python train.py --model="contrastive image-text model" --dataset="photos with spoken descriptions (Open Images, Localized Narratives)" --train_examples=101725 --image_size=48 --crop_scale_min=1 --horizontal_flip=true --translate=0.12 --rotation_deg=5 --tokenizer="word" --vocab_size=4585 --loss="sigmoid" --embed_dim=256 --encoder_arch="efficientnet" --encoder_norm="batchnorm" --encoder_activation="silu" --encoder_channel_attention="eca" --encoder_depths=[3, 3, 3] --encoder_kernel_size=5 --encoder_stem="deep" --encoder_expansion=3 --encoder_widths=[40, 80, 160] --text_encoder_causal=false --text_encoder_width=384 --text_encoder_layers=6 --text_encoder_norm="rmsnorm" --text_encoder_norm_position="pre" --text_encoder_activation="gelu" --text_encoder_mlp_ratio=3 --text_encoder_head_dim=64 --text_encoder_fused_qkv=false --text_encoder_bias="all" --text_encoder_qk_norm=true --text_encoder_layer_scale_init=1.0 --text_encoder_parallel_block=false --text_encoder_inner_norm=false --text_encoder_drop_path=0.05 --text_encoder_positions="learned" --init="torch_default" --residual_init="zero_last" --optimizer="soap" --beta2=0.999 --lr=0.0011 --beta1=0.9 --shampoo_beta=0.95 --eps=1e-08 --precondition_frequency=16 --max_precond_dim=1024 --one_sided=false --adamw_lr_other_params=0.0021 --grad_clip=1.0 --ema_decay=0.99 --steps=10000 --batch_size=128 --epochs=12.6 --lr_schedule="wsd" --decay_fraction=0.3 --final_lr_fraction=0.01 --warmup_steps=200 --weight_decay=0.2 --adamw_weight_decay_other_params=0.01
Rows from block 5 of the image encoder of a small contrastive image-text model, named by matrix and row number. Rows with one number belong to one channel. Each number is 200 + 40 x the weight over its row's rms, rounded and kept within 0 to 999. All counts start at 0.
After each channel's rows are labels from the 100 images, of 14976, where the channel reaches its highest value: "strongest on" is what is common among them; "place" is the part of the image that holds the peak. Only what is clearly more common there than usual is listed. The data: photos with spoken descriptions (Open Images, Localized Narratives). In brackets: how many of the 100, against the usual share in percent.
# convs0: expand pointwise conv (encoder.blocks.5.convs.0.weight, 240x80x1x1), inputs 0-79
# convs1: depthwise 5x5 conv (encoder.blocks.5.convs.1.weight, 240x1x5x5, trained with AdamW), a 5x5 kernel
# convs2: project pointwise conv (encoder.blocks.5.convs.2.weight, 80x240x1x1, transposed), outputs 0-79

convs0.62,208,198,227,161,191,230,166,144,277,122,216,186,239,232,206,225,121,229,166,242,158,260,219,233,186,212,191,232,127,212,156,164,241,181,147,198,156,249,242,248,229,235,151,199,131,212,163,190,126,185,89,185,179,240,186,209,153,216,205,177,175,238,158,212,252,179,195,183,226,208,146,200,227,274,227,125,264,202,249,201
convs1.62,165,172,223,198,152,203,189,284,209,201,272,252,279,288,245,230,211,210,205,246,220,208,208,215,204
convs2.62,230,232,190,226,156,127,177,73,215,177,274,178,100,222,212,209,137,150,240,182,182,166,226,234,207,181,204,277,243,181,203,219,161,192,219,150,255,157,178,135,182,222,229,131,180,213,229,207,188,157,192,172,189,251,167,160,196,246,193,250,196,236,165,154,291,191,244,167,193,164,259,138,187,172,163,210,204,176,180,212
strongest on: text has "sky" (89 vs 24.3); text has "trees" (73 vs 26.9); text has "clouds" (29 vs 4.1)
place: top left (44 vs 11.1); top centre (30 vs 11.1)

convs0.227,269,287,173,190,232,213,195,190,195,219,166,241,111,235,161,184,257,150,180,158,245,170,211,153,185,128,222,194,171,117,208,200,168,256,252,199,185,167,245,194,158,211,204,208,210,219,146,221,209,65,204,215,239,175,245,159,163,183,231,226,200,231,171,234,278,163,242,247,247,239,147,199,154,244,201,158,222,195,161,183
convs1.227,221,202,167,241,198,220,269,284,229,231,180,227,239,223,214,179,146,128,159,159,161,177,157,146,172
convs2.227,209,259,161,148,203,174,187,193,226,206,211,174,246,142,169,207,179,201,201,207,188,140,129,212,156,192,117,192,170,262,197,221,153,211,197,199,208,206,169,235,121,160,201,184,142,217,172,188,218,183,252,215,226,270,290,151,241,277,160,229,153,119,206,160,220,146,183,117,116,221,203,152,133,218,193,237,208,242,216,163
strongest on: text has "woman" (26 vs 9.2)
place: centre (39 vs 11.1)

convs0.167,87,222,223,230,182,246,267,197,212,216,172,118,156,271,209,287,242,196,153,222,248,265,211,242,170,164,165,157,192,166,253,210,227,138,216,157,152,184,160,171,168,211,200,216,172,182,169,196,175,203,163,154,211,226,145,201,232,248,239,192,210,148,268,222,284,223,281,274,217,210,194,235,160,186,178,186,166,195,223,202
convs1.167,168,286,281,126,152,176,164,260,253,170,208,155,205,241,223,227,211,206,206,195,184,200,216,185,156
convs2.167,258,260,108,227,203,163,222,255,232,276,217,198,257,220,196,216,327,204,240,184,180,276,232,157,252,195,125,197,198,184,230,200,237,175,215,278,217,184,187,171,198,154,257,196,265,214,160,217,195,185,231,214,186,245,173,256,152,174,213,235,174,176,170,202,191,228,155,208,155,160,143,232,273,211,276,211,233,186,177,196
strongest on: text has "standing" (54 vs 23.2); text has "holding" (42 vs 16.3); text has "man" (32 vs 12.3); text has "woman" (29 vs 9.2)
place: centre (46 vs 11.1); middle right (28 vs 11.1)

convs0.204,176,214,160,224,191,186,213,201,224,173,207,173,224,207,228,182,195,204,237,296,217,170,183,248,213,167,149,134,124,165,287,171,212,141,141,156,194,200,211,162,176,207,281,146,235,246,230,188,169,190,247,121,214,228,214,217,199,159,210,252,219,252,352,205,211,147,221,208,171,211,200,129,165,166,206,199,242,196,227,162
convs1.204,205,231,226,201,197,204,247,230,241,241,208,261,207,258,207,162,237,246,237,235,237,262,306,226,202
convs2.204,261,159,195,214,240,154,141,273,193,159,218,250,210,186,221,218,227,144,211,238,184,167,196,216,195,202,193,198,239,154,153,179,190,155,249,245,217,131,220,187,221,255,216,224,282,232,239,178,245,195,205,173,183,178,302,198,136,208,209,203,209,235,198,223,191,239,196,185,294,141,174,141,217,287,239,250,164,96,156,211
strongest on: text has "sky" (53 vs 24.3); text has "buildings" (34 vs 10.7); text has "building" (28 vs 8.7)
place: centre (29 vs 11.1)

convs0.237,183,234,204,219,199,207,145,182,231,192,218,249,187,197,186,279,241,200,218,253,236,195,126,132,200,121,186,183,201,173,226,131,196,157,156,219,207,179,187,233,261,227,228,189,215,213,181,232,215,246,165,149,273,175,237,151,226,177,131,171,159,130,243,231,242,185,136,136,124,215,211,192,212,105,189,162,139,185,140,142
convs1.237,216,228,224,161,142,243,230,210,163,123,255,266,212,128,172,214,200,175,193,242,142,176,204,226,251
convs2.237,243,140,259,208,203,187,171,243,153,198,217,200,187,233,182,114,184,191,256,177,238,190,223,268,198,170,258,209,177,172,142,142,248,189,154,215,188,221,207,140,215,200,191,221,171,130,187,253,307,138,144,214,225,139,226,199,272,210,241,248,195,246,222,167,167,193,268,219,186,215,184,148,273,222,262,157,137,208,160,186
strongest on: text has "man" (37 vs 12.3)
place: centre (37 vs 11.1)

convs0.178,242,174,132,185,232,163,222,165,240,166,192,185,180,205,237,202,99,194,212,226,177,238,256,215,210,206,156,184,186,199,263,213,219,144,158,116,158,238,224,294,141,194,112,191,217,209,234,229,105,229,72,227,170,211,176,217,178,230,262,151,182,209,236,218,209,233,190,212,249,208,200,167,206,193,206,223,167,212,185,267
convs1.178,201,214,279,259,217,213,258,326,234,204,204,218,217,194,204,211,159,155,158,188,211,181,155,193,217
convs2.178,224,218,180,146,261,213,150,179,199,163,134,148,235,266,156,224,192,131,117,216,154,163,189,247,238,256,211,222,198,236,144,156,197,183,197,207,229,245,229,257,194,251,205,177,208,170,152,170,162,187,163,214,212,261,277,183,254,206,237,230,182,167,182,233,155,244,250,274,170,187,126,143,186,214,140,122,215,170,170,164
strongest on: text has "sky" (85 vs 24.3); text has "trees" (84 vs 26.9); text has "buildings" (32 vs 10.7); text has "clouds" (25 vs 4.1)
place: centre (28 vs 11.1)

convs0.147,180,256,190,199,127,187,199,175,162,139,200,242,198,182,277,221,200,235,225,236,126,129,206,164,264,190,171,153,216,235,188,204,187,243,261,180,163,131,197,165,167,113,264,236,193,191,179,269,141,205,168,200,126,220,182,191,169,255,199,243,214,152,252,135,244,189,196,150,154,177,227,250,167,164,177,280,183,199,202,158
convs1.147,174,192,183,175,198,196,170,172,166,179,142,141,105,116,155,158,153,167,155,183,218,184,169,181,172
convs2.147,171,200,253,202,228,189,167,141,212,116,184,220,252,293,219,243,235,236,168,200,148,133,219,226,136,153,169,159,233,226,206,182,275,218,155,158,188,208,143,213,182,277,170,189,295,252,129,240,222,209,197,154,164,180,206,147,243,135,167,205,196,208,209,170,158,203,153,220,237,210,217,234,188,201,157,190,209,203,152,108
strongest on: text has "trees" (55 vs 26.9); text has "sky" (52 vs 24.3); text has "grass" (28 vs 9.9)
place: top right (27 vs 11.1)

convs0.102,129,188,198,200,152,207,183,130,208,200,221,253,185,107,198,183,250,220,187,235,216,179,212,239,178,167,162,163,213,198,183,236,244,192,199,174,250,233,277,209,219,204,150,207,226,174,145,160,286,207,210,144,196,228,116,191,263,192,222,168,157,159,166,196,200,240,191,237,245,179,285,288,198,244,246,155,191,248,223,301
convs1.102,182,235,225,201,189,244,254,234,232,277,275,254,200,213,276,264,225,204,200,250,176,189,178,158,207
convs2.102,209,252,183,161,173,203,188,166,222,236,244,226,133,138,217,150,152,205,184,213,188,195,217,232,176,171,253,282,229,228,206,198,164,130,212,197,194,215,222,268,166,193,297,184,238,92,256,185,178,217,200,135,187,242,176,192,244,189,240,269,258,202,196,252,194,240,187,235,171,149,271,257,118,191,163,189,232,154,236,188
strongest on: text has "grass" (62 vs 9.9); text has "trees" (56 vs 26.9)
place: bottom left (28 vs 11.1)

convs0.100,196,222,245,222,177,199,279,228,234,167,191,222,180,289,146,237,211,130,158,216,175,163,206,149,156,143,245,194,162,146,219,256,240,211,218,169,218,189,185,221,141,190,208,277,233,235,171,149,242,180,201,205,255,250,248,206,182,204,208,183,138,175,190,263,201,264,241,246,255,239,211,208,196,329,245,222,177,215,143,223
convs1.100,202,206,211,220,179,186,233,297,256,195,180,219,261,240,176,199,144,170,143,201,217,152,124,147,201
convs2.100,195,258,207,193,241,219,201,238,223,256,228,213,129,200,165,338,138,187,240,215,242,152,196,175,191,274,230,160,209,217,210,232,217,149,247,210,120,251,125,199,223,146,223,191,163,152,161,186,176,231,190,246,167,221,225,175,205,196,236,186,233,227,209,143,214,210,300,247,141,188,227,175,147,231,208,177,208,126,220,172
strongest on: text has "man" (43 vs 12.3); text has "wearing" (40 vs 12.5); text has "woman" (33 vs 9.2); text has "smiling" (29 vs 4)
place: centre (63 vs 11.1)

convs0.220,188,224,191,189,187,301,173,237,151,208,178,249,201,205,199,217,216,216,161,243,164,172,130,197,204,252,204,278,188,211,155,206,159,224,202,87,250,296,156,204,190,190,218,258,186,258,168,244,196,226,211,245,253,224,244,199,215,159,129,273,171,202,251,255,215,158,173,212,134,253,217,203,169,221,208,121,184,168,163,191
convs1.220,218,160,134,182,221,189,168,138,150,213,209,208,200,205,194,185,237,280,239,181,144,248,286,211,153
convs2.220,187,197,212,172,201,216,251,203,178,152,216,217,178,219,214,143,158,204,134,197,219,234,155,230,250,170,191,211,218,217,252,224,193,138,246,262,204,214,257,269,259,223,218,166,204,229,220,161,135,199,258,191,242,188,177,222,211,147,250,210,97,228,155,192,257,179,247,158,183,166,58,204,167,205,160,252,141,190,171,258
strongest on: text has "standing" (49 vs 23.2)
place: centre (29 vs 11.1)

convs0.118,260,222,228,110,242,198,247,217,245,174,171,147,120,207,175,196,200,182,209,232,157,199,225,156,144,186,194,231,223,150,224,280,217,234,200,58,226,210,208,223,203,170,94,252,213,182,237,174,169,195,226,180,204,154,227,238,224,264,174,198,211,214,195,120,222,208,253,227,189,220,238,222,271,151,233,174,241,202,234,205
convs1.118,193,191,225,220,185,207,231,287,244,210,224,255,320,266,226,188,225,247,224,210,198,203,226,213,174
convs2.118,135,122,202,303,194,213,220,188,146,163,172,238,189,197,196,147,193,164,154,201,151,142,174,193,198,200,228,179,254,249,139,234,224,209,194,149,166,208,145,199,190,208,150,130,138,231,206,216,198,245,257,173,160,236,170,191,204,113,163,167,163,217,266,145,277,273,208,157,204,153,182,159,209,239,164,269,187,172,184,187
strongest on: text has "trees" (86 vs 26.9); text has "sky" (82 vs 24.3); text has "grass" (32 vs 9.9); text has "plants" (30 vs 9.9)
place: top right (37 vs 11.1); top left (31 vs 11.1)

convs0.238,157,313,264,258,241,163,242,256,244,207,229,218,197,196,196,229,174,212,133,228,194,186,168,145,203,171,216,210,147,155,244,181,207,183,178,207,146,201,245,232,253,201,176,225,250,239,291,235,231,194,174,170,183,178,200,214,141,227,181,187,278,171,253,133,213,215,188,193,191,118,139,196,192,211,154,151,153,262,149,263
convs1.238,144,197,274,204,177,175,237,301,217,158,212,132,205,256,179,173,206,192,165,180,231,176,157,154,217
convs2.238,234,225,218,177,195,195,223,222,310,211,190,140,220,193,195,192,184,193,251,259,180,195,222,213,236,238,175,169,144,216,182,188,185,248,146,234,193,204,148,178,287,215,227,140,188,151,163,252,216,224,166,251,142,152,196,310,266,194,236,174,237,243,221,191,198,127,208,173,187,301,236,247,213,141,265,216,149,213,187,215
strongest on: text has "wearing" (38 vs 12.5); text has "man" (30 vs 12.3); text has "smiling" (27 vs 4); text has "woman" (27 vs 9.2)
place: centre (58 vs 11.1)

convs0.225,219,216,196,256,164,228,229,257,155,140,167,207,212,90,196,92,217,210,232,200,188,196,173,198,169,153,234,195,136,226,228,257,136,182,200,148,184,208,147,241,148,210,267,289,258,213,175,251,201,247,245,254,149,175,234,219,201,213,176,217,162,230,197,218,135,227,243,200,237,170,151,191,253,163,198,216,169,163,252,164
convs1.225,234,233,226,245,214,188,241,284,255,218,184,246,265,254,200,160,213,260,231,166,215,244,244,237,190
convs2.225,180,195,158,182,138,199,243,203,212,181,204,259,202,232,190,190,260,236,206,165,187,214,160,169,234,209,181,225,230,213,191,228,244,200,247,283,232,204,118,313,181,150,206,179,169,200,220,147,155,154,257,200,203,220,301,172,209,187,267,307,254,239,219,204,200,252,205,246,267,162,214,197,211,143,163,241,179,162,170,248
strongest on: text has "holding" (35 vs 16.3); text has "wearing" (31 vs 12.5)
place: centre (47 vs 11.1)

convs0.159,244,170,231,206,220,234,197,171,187,114,178,206,118,116,118,211,217,204,161,237,172,250,231,253,172,245,215,238,183,203,251,148,204,194,156,124,260,206,187,198,235,186,182,222,268,149,174,197,182,264,188,174,267,156,162,228,268,233,156,167,200,228,200,149,240,153,153,238,204,243,277,235,175,242,172,158,228,159,184,176
convs1.159,195,204,170,189,210,182,169,96,178,193,197,174,68,146,186,209,187,140,199,219,216,195,179,199,201
convs2.159,157,231,222,232,207,175,170,230,203,236,182,226,225,191,241,144,190,211,224,279,147,192,197,215,162,122,252,125,222,150,172,214,229,193,179,260,139,193,181,161,162,101,194,211,201,271,230,205,184,205,229,145,281,188,200,230,186,224,206,193,224,254,238,236,237,257,88,239,176,203,190,190,220,204,128,244,128,184,138,208
strongest on: text has "sky" (55 vs 24.3)
place: top centre (31 vs 11.1)

convs0.67,213,238,168,185,167,222,203,210,256,198,192,192,233,248,197,227,171,206,213,277,277,175,191,160,145,157,222,220,144,183,239,261,202,204,193,232,160,249,157,209,218,191,194,183,190,189,243,227,208,214,199,115,226,163,245,134,185,198,115,281,186,171,143,251,222,220,200,143,249,150,196,224,142,241,238,187,55,183,204,234
convs1.67,166,168,202,258,200,155,159,167,290,214,166,154,162,299,210,195,177,160,227,202,168,159,202,231,183
convs2.67,169,150,242,232,183,151,221,189,192,286,185,196,214,220,155,208,135,167,282,137,198,216,173,153,275,183,198,183,210,236,201,196,159,233,255,202,168,204,147,211,178,145,226,243,165,161,200,178,227,169,215,125,103,160,224,219,219,270,240,144,220,194,197,190,226,199,228,287,175,268,203,202,283,147,145,210,178,182,263,216
strongest on: text has "woman" (40 vs 9.2); text has "man" (36 vs 12.3); text has "wearing" (36 vs 12.5); text has "smiling" (28 vs 4)
place: centre (58 vs 11.1); middle left (28 vs 11.1)

convs0.179,209,211,280,210,219,170,228,186,180,169,183,211,211,247,213,204,195,251,196,202,197,155,179,130,140,206,215,220,214,229,262,240,164,230,220,263,167,207,212,184,231,176,235,209,244,241,155,227,255,292,199,142,238,226,135,142,227,291,185,221,231,174,144,149,205,199,189,170,138,209,157,126,202,111,150,177,285,252,157,199
convs1.179,166,194,174,195,198,170,144,149,157,136,152,142,134,151,122,206,154,160,178,196,191,162,193,178,174
convs2.179,180,149,152,204,206,208,200,188,230,240,248,241,222,146,279,188,247,328,173,221,213,201,186,228,163,182,195,192,265,249,211,230,169,304,216,176,145,152,241,167,206,253,174,204,214,212,177,156,178,261,212,193,155,246,238,182,235,168,157,166,168,133,165,220,176,258,216,164,219,205,162,219,127,274,191,166,209,235,175,265
strongest on: text has "sky" (78 vs 24.3)
place: top left (38 vs 11.1)