config = dict(
    train_examples=101725,
    tokenizer='word',
    vocab_size=4585,
    encoder_norm='batchnorm',
    encoder_stem='deep',
    text_encoder_positions='learned',
    shampoo_beta=0.95,
    batch_size=128,
    epochs=12.6,
)
Rows from block 2 of the text encoder of a small contrastive image-text model, named by matrix and row number. Rows with one number belong to one neuron. Each number is 128 + 24 x the weight over its row's rms, rounded and kept within 0 to 255. All counts start at 0. Numbers have three digits each.
After each neuron's rows are labels from the 100 texts, of 14976, where the neuron reaches its highest value: "tokens" is the input token at the peak. Only what is clearly more common there than usual is listed. The data: photos with spoken descriptions (Open Images, Localized Narratives). In brackets: how many of the 100, against the usual share in percent.
# fc1: MLP up (text_encoder.blocks.2.mlp.fc1.weight, 1152x384), inputs 192-383
# fc2: MLP down (text_encoder.blocks.2.mlp.fc2.weight, 384x1152, transposed), outputs 192-383

fc1.445:132118166115094158148140138138132113149102128102150090170156114102150155114084123109123128149090090100124100111136106112137101129122127145120135113075167166133104137111121149107124154145113124129108152134157132127178151142140073122087139103109140131150139141109130115123137176116095114143093129161140135076151127095122138118097101126177129134124170144150153121132102082135145118119122080116118102176135094131105129155106127103197103111127136159128116127143150178096167171064106111127125106114134140117125110123107082161099116125149128100095121095156142094129106118137141135176
fc2.445:168094141136142140142137143140082108150122139110154089157129091128138142148106131141149132151125088128110112164129144130116103109139148125139137128092144149124129172111137116123136107096169160151171127122136144122147140134137126114115134168160113098085146155139112136102109146131097104151128103149101097095157077147148138041103096102105119144109111127196129086132105118155119122126082078144136114204123091137180133160122127103168152148090140196107112130143121127117144166111109142133139125087126123119107091148098131116153129108133111125114128126127117118138100154187149132151
tokens: "sky" (79 vs 0.5); "clouds" (18 vs 0.1)

fc1.10:147070112135124136174142119141114126149145125107098077147125143110121142126121135110137099126106157141076131130111120094127131130146139120175131154127138162101154107104154104139138116111121132144111126143103152118119166170150131145145126084098132102101119137129131130093130125154108148143117103145132137138165175115093126095109111118134117129144139141182165130111115115128114131118090141109085126113129140143142145088147099142063107154140158134102149165170137103124136144124176165149157142147153106106135123081084122135171074130167088124085132095094116148139146164113099123126
fc2.10:152102123175114111138119114109172087160103149065138108121152133127166135136118128170128099155135111141199126153081131131146105098119114124124075150115146183136107101145145099132125088133138118131174161091143145168147153140139160164115161144162123133127090114145149120122122161080080111132096095100117109131178109143094142148119127122125109121118113160148130112076133127172112166093144119087108140132121119182182106145130105100112120124127083125153145116133131102121134115184116190138109116182139102094158140184107114092164117106106144126150152132147170071114090138133113147134
tokens: "image" (64 vs 2.4); "picture" (18 vs 1); "this" (12 vs 2.6)

fc1.18:102152132121136147119166155108141142122134102119137136111101157130184156129122079074118084086155116145112125124133167171115136134137129123158104083097130150161119127108111121094114119119125114110129136122101167154128154180158133133116140118091129177065127112148131152151112122107118154107098152138146130150146146198125117098118105124162133153148100139133115141114143166103141136109125122137133128164106150152140122124158096124135092105116154120178122109125135135158136102130104143118115144177167180093124127136129095086102158120139131146113156132090123132129109145123171118106
fc2.18:119140095120163133125099158141114124117102089098067114101130165108120110148130149122191089165143085122115137145185148148132110159150117155118123137114092127150115134092076126100115110088128104098163135149103173100092105180134114139143118128134149146106103170146111128126149142119154162082092104193138131120129191131111122120144117150173122142126098126129172146103105163143130136158132119144147158140157147119159146127117147101208137118156109107170145104148110118157121116110118139121139108127154140074121072166108128072137147139128109169124114142129138158146134104107148144125
tokens: "image" (17 vs 2.4); "man" (13 vs 0.4); "men" (9 vs 0.1); "can" (8 vs 3.3)

fc1.147:105161191108106109143067136140129118101142139129108093097125078125082092138102132117148148157105074148138119133145141129166107084141100136100147120166090130138130125144140115136091083070107080144097123134108140106129104160133119083145122169139153119136148160118138128104123144110107139144147132114113115136165151106152100109140157139118174124108107175108108078153096153114129140137170106123112110177133150076130138102149127144141126170110118126129125090157122137125100126094124136129143143148144102145098147123110087143149124115133094092107119103115137150078130131119104094114
fc2.147:119158137127134144163096145150113110126074144130121137092178121113098145112167112114168090165095103119081130133143136085165133123104116120159127144096107101152105125133127173124107139137128081145128122109124099107117091174113147116115144150128133078131157122142127134128091143149099139153127151101166108182108137119161121130124120154116110124124137143119132144104120157072163149112163140131163123088187128133115114110145082114113142135118187095128146124132146113150072152119137079117143127098146133138141130135115121096166152130172133120174132133121144105132150148122109091142
tokens: "image" (12 vs 2.4); "are" (8 vs 2.1); "we" (8 vs 2.4)

fc1.571:172122141126117163148110135100175139170187140106146146131116127151134153071132107117120115113102109084169154123123133116061115149153124114137137119132138156113167112108085134135132167146064135128104117146165129130078104146093111175167124123142113134150100145137111120132093127152131112129118103146077153126169105085108121101145128134093129114103150082174174120148144111101153143147146128081167127114155144094124145102095120138105161112121137118116103147120108094101127145135151112094134151155118134124132122115152139157132099119152098130114118089127101117166121155106113145115
fc2.571:146136101071114129127136115130154120148153180109125117159146165093102116090139132134157196135097096092110110146129139151124114151139152117132111146167139146116151157124126148093102173105121125114134126104150107116089124114138103107128111096121131151102141110143136124139138132119154174125132136151126131080125133123109116099125094116106088108156124120134145133106188120139122089124151108109083122135112116116139126136126147113110085162131145116125104158166157151108121135128123142093146149054109159152121119099103104135152120117115136107119109185140138119105135136113096137172
tokens: "image" (21 vs 2.4)

fc1.420:102099179148205130108131118132131135147130148157122113113121097099107131172111159159117115114107105152134096133149136149111106155136113146043101087138121119136113182207108146108096135098168110140148162145146164118143133147155129125104115151085156143156112114130080134093093118111121137112107117113144138116143133103106109111104132121112155147114108145168152196140130070127130115105097111137131114122125147120123089174155151182107148154179116093133138125066136107126111136154108144141119124133145127154129144122097102164132122116150130083146210142089148136107106111135098129167
fc2.420:144121104144124096098118113105115096103123107132101085126087134145088120119137134178124079168142084122077176131120129112137099138127100134100122154119133146118151158146133145097122130082106160134113122121163138127122130127114099089133115170119127120109109100134178129115123159104163114132116113134118100118108132142160140088089145120053107170168125133145166115155112119122126089119147151165145074090127134091131134124148153110143138124092151165093111132143142114124149146113129116151100104100103100136150118081088131123150125120142113115136164078078126100151163151144170121139
tokens: "sky" (55 vs 0.5)

fc1.747:122128149107128171151132120130116137151172132088136107173113144075124103153116125130106183126136122112149105178138168080115107112133141105218165177154178128110138125118110162133127144161116114174108098066123145104096143091160124105102107126096099110079150129136194124115143122126154134140125103125140126103128113130128140078111156112163127103122164122138120119106146144115169132117127126122098154178127119118133140117143136104128128116107163125091145134116170172133140150172114164145089095155155144131132141097131108164106169168125159130149095091120173147150116148169108113143
fc2.747:151134161117112129080161150107095102114135065169097172099140129169117142163092090108126139126121138124092120130168146126145072114153173158112126155120141116144100097104098168177082118117098080107117092113128126134144130148117098135136176115158095115145133145120133125120101141127115093116126120125137107103132165116155119136151143140147124184136107116169122117109106096159149166128159106108145104141110136163146115075168127125123123121098098164122123116128136106120146085117100098177142103114176123141099145097144138149104123126114140101139144127124109150075094112136111105138
tokens: "of" (9 vs 1.8); "is" (8 vs 3.6); "see" (7 vs 3.4)

fc1.689:102099080103128100128152082146112136097131142116172120183127142168160184142118161110108143122115087136079124144165135170107106135134144131133130097138145127108131120150129131144140173081156127093120099113125118136098165151141103136110109142119127126139132109115141094103162082132139141080134145132165124152131117148150145157137133164150186170135109091179114152149148118126147110132109144202143138127126133134134029162111139155104108164111131111108133138115083145181128108114141133135142103096173144132133119100090162165097128103148147098149137144128159177138096122102141164147
fc2.689:133118148153139140127115131136114108126124127152149087099083101107152110137122199145100129111128094106072142138146149117141148102105120129105141094173149114125119062142098156150112139150174144131133154095144146111110145159122099099182111160138108112135109103135148173098095098111100135113154106105129122134105162174146097083108133114173115098148130120128149100153117141118109054124118130157106111128095119123077155119125121157100083117156154109116147105144149137146120123117130125134101105143125122138116112131120130152155117091133144084096151128135152125143144157128138075143
tokens: "can" (8 vs 3.3); "we" (8 vs 2.4)

fc1.406:076122114108095130112146083115137124120107105161094072116122150184087167178119080119097157120138107137144137166113127136128131123123103130167110149082110143145132172146080136151136135148158137074136155137154113128124129124103169107101125128169174120160118104120139132084126126134139174144136141107164091135101122090139145129114100183114106067112154150110147172148109122092138123115122121117138123137131123136119146150078093132119167157124113117145161131175124144107116141136155097120143141114119125090131105141105149140133079124133152116120146139115108158157131201160105138126
fc2.406:105123146127120114128129122150139109108123149146170134162128068121119134114133122169123158148130121189167111125134121159115123100128096163083162111127150127137156127112132110086144147159102128119116125096136133121124134120119088133127143094112126094126155111158174109114100106110144111156135098109063120116130101102089125099110131113154146136112119121108123131096154060102144092125172087121105120105141146158112126151188113156122153143129153133128083101105101134152122096134089100120131139154117140127144200113120127126139153137133128115211134152148117131078145155096092157136
tokens: "can" (8 vs 3.3); "and" (8 vs 4)

fc1.380:138110145115105116129146140071131090155162147142118153158103093110123143135132130094101085138136149143150124132143143138129096112124108124156121090141183151145122125154107118136116164107155132125110130087132166141091152069101095121148106150158131110143154099075123113150156129193105090094149148110131174141119132140140121115133143151127126135084092122131156155120117189151147132150132143142136127130148110112096101105111204125134116109152158111119108099128104135143113128087099101137105144091084154124159140057167134133107156121144141180125130091149123127125136147125163106164
fc2.380:144103145157104138141122152119133128133054121147142115130135090098099151108160094116120111146129121093099131145154171153130102090121112118141142130161133123109129142142130090109120141144131147149128153120171154128137107131129132188152113134113136131142132152146160128126137112118159089105152127142105146162151138194079148112116144088151155119151158129119142125169054122133124086138164076120146149100129129137141148089127098130154137125113125120130130123153131113119113157110164145102139148086138130092079111191100133117114097115099131181110147112160121130114130133150131098140
tokens: "image" (7 vs 2.4)

fc1.725:129118122134102159149111122085123149107155180153135109166104126144137159146128109123125131143090159099122141100132127149081131113140146123103117146098175166113109138150097120144141155071106101124115095101136128164126121101141099118111154111135133195139142152106119138098123113155106149124108165144131123117107141124161146142121206097110107128134113122063144073133144119067131136111106147135159128161111141157159138150091132135122119146090129128129113125121139143092123129112137152163163077136128139116120126098135125121113128128164119113145128124139116126121148123122101146126
fc2.725:170152130153145115153111163161129175103132106129153102154142094139157124145090065171130147142116133094143088127123136077142080085124143129102139119124113132122176118153141128118114141115106116148162167096123109093146164139166145160104132126105130113116121156135104112160148105076132164123116098161108116141116079102132143098146104122097115114126103148141099161114129108172121125147142095122097147188131118126146071129120138160126147132169133091151106131112127168180133165145142160099122114168107159115124125161148128127097106119118141134107118157121178088170140185159142123147
tokens: "sky" (65 vs 0.5); "grass" (20 vs 0.3)

fc1.465:099103142092064100126122130077109126110127183172149128143112122136129173112129098117101136103121153118104109149141155119130152165114137121143172132167150162118103115167121100119111133128173121104166112060134124160146135131149122097103139139151111077101119111114152094096139135176122081158139112139136165123112142109143106115127139132116174149069097116124162145156132130095128115150083121174157129090137064111116110108114201137126143157127108132130134125090129145124151079124106131115109134099095161145143137111165143109084083097171115107138115106132100120109074130127124143120
fc2.465:168102147157116160139124180136155120138086075143120137106128090099139129111159121164089128135129112082081134152132145173141131127145124159104141130137128088108116113088140082128160133119163134145109150116142161112108139123139131164138143133103145154126105141150141121123137120145138108109166115156139149149153131205088150133123120113092097118137151152135116124137131159133126099174127133139159124113148106184104120090121082109146107104158127093142168124130154142145084125102103135102120132091167103111107112182099096115133103145119105150088174133135111145126129116145153100134
tokens: "of" (7 vs 1.8)

fc1.483:141110143130155131125148175084112160104105114140168101152117139150153169108109110156122136139115104172153128127077145132131095086122126157149136103102118171137143121130157153123089152101139079159095148127193123120145133123146128121114153134151120148129159145130131106126136148180128113152180122128149114103139133112147115135166144087127125116099157117140164080105092097142126122156133091135175115151139140140127133202134124124158130139081124133153126132114152140170141194091119121142149114103134146092125135125151082113166084113167155108104122109107132144104115121121130128187
fc2.483:148111130128138151142114147140070143131085112104161094155170094141139133169080102116135108144143115138084108141146114138112096105126130131145152118112179151123170165117145122112144097084130146152128140108148144084164155147117107144118137136130126117091146155119111118119120143138110102134127101148075094111144089141096151045115106089110121167095114134166137090147141101138132131140087106147173127198124117151163136182142139130133154124084143173115117138118119181137153164133132146152152121087112123108124082140095128131147101106130122149110145134146121098119142140155125121149
tokens: "sky" (97 vs 0.5)

fc1.245:151056120142179137168117119173091140107139144127099167118130138117092136135098145133116119152072164126174084129087089130127144124135115129158154124098118148145122177129104158151145127097152074108153152157164119147126116119126127143133131090164136126065120131147121155136116124115098109133162129133099164097116165152096145042109116147073117136116082170164119118149125118114122129147113137157131124171126132110159111131127100133165111132136115137146092109137149051126125132127138110113115097149130106103134120123102133145130111133137127131131111115124101127084106179152105148128
fc2.245:118108091155178175114146164128119127127089106156118168126117095149140145167172085114110131128140119120126152071139140121113139128169140097134141159123137128113128177164164110153143123129140114156143135128157116108129118091146090098101122122113161092134127117143106119097104159111100126171145134139154092088098111145111113131182137107144106140161166156072113104155136113155120102083154156120152163129135125119130140140158146126115130103081106161122107114130135104073154110125140162169134114103089087122112095153112105116073105112158087154149140123104144138091140137129128129180
tokens: "sky" (28 vs 0.5)

fc1.4:105115131170156123131155124161123152144178126151175160147106127154121113137138141128134101112067105158099125168144112155113082129106164131082128110158128132120078143142096128154098124081120123119140109119109117149138092079165136159113151132140144150133134077090101152117095129124127083185100079116161103137122103109127133151144174150128171107132156115139128125086134093148208165170095137164153122155104132153110119122131142167106151144141156152150099092087122102109161150132159104167126107159116155144127123128103097153133120115104105087103087146129106118125144157154150120109
fc2.4:118111114101135144102137116110091122148149147090173146161107120120134139116169151134180125171136087144078103173105174138151136120095125103106127161122162129138181136142125135103155104102126171138126160116159144151114139156100129140156103172103098128119107100106161130122126117131121123157136149083162085070119075140143171104107112123143120134109127128132119127159151091126108127130083082157134090131135183106127141124124101128152154180165152123129143130141137119108152125133138125166119110116155139131139111115091124120166104102154105070098080093108140086128152161146199132114
tokens: "sky" (43 vs 0.5)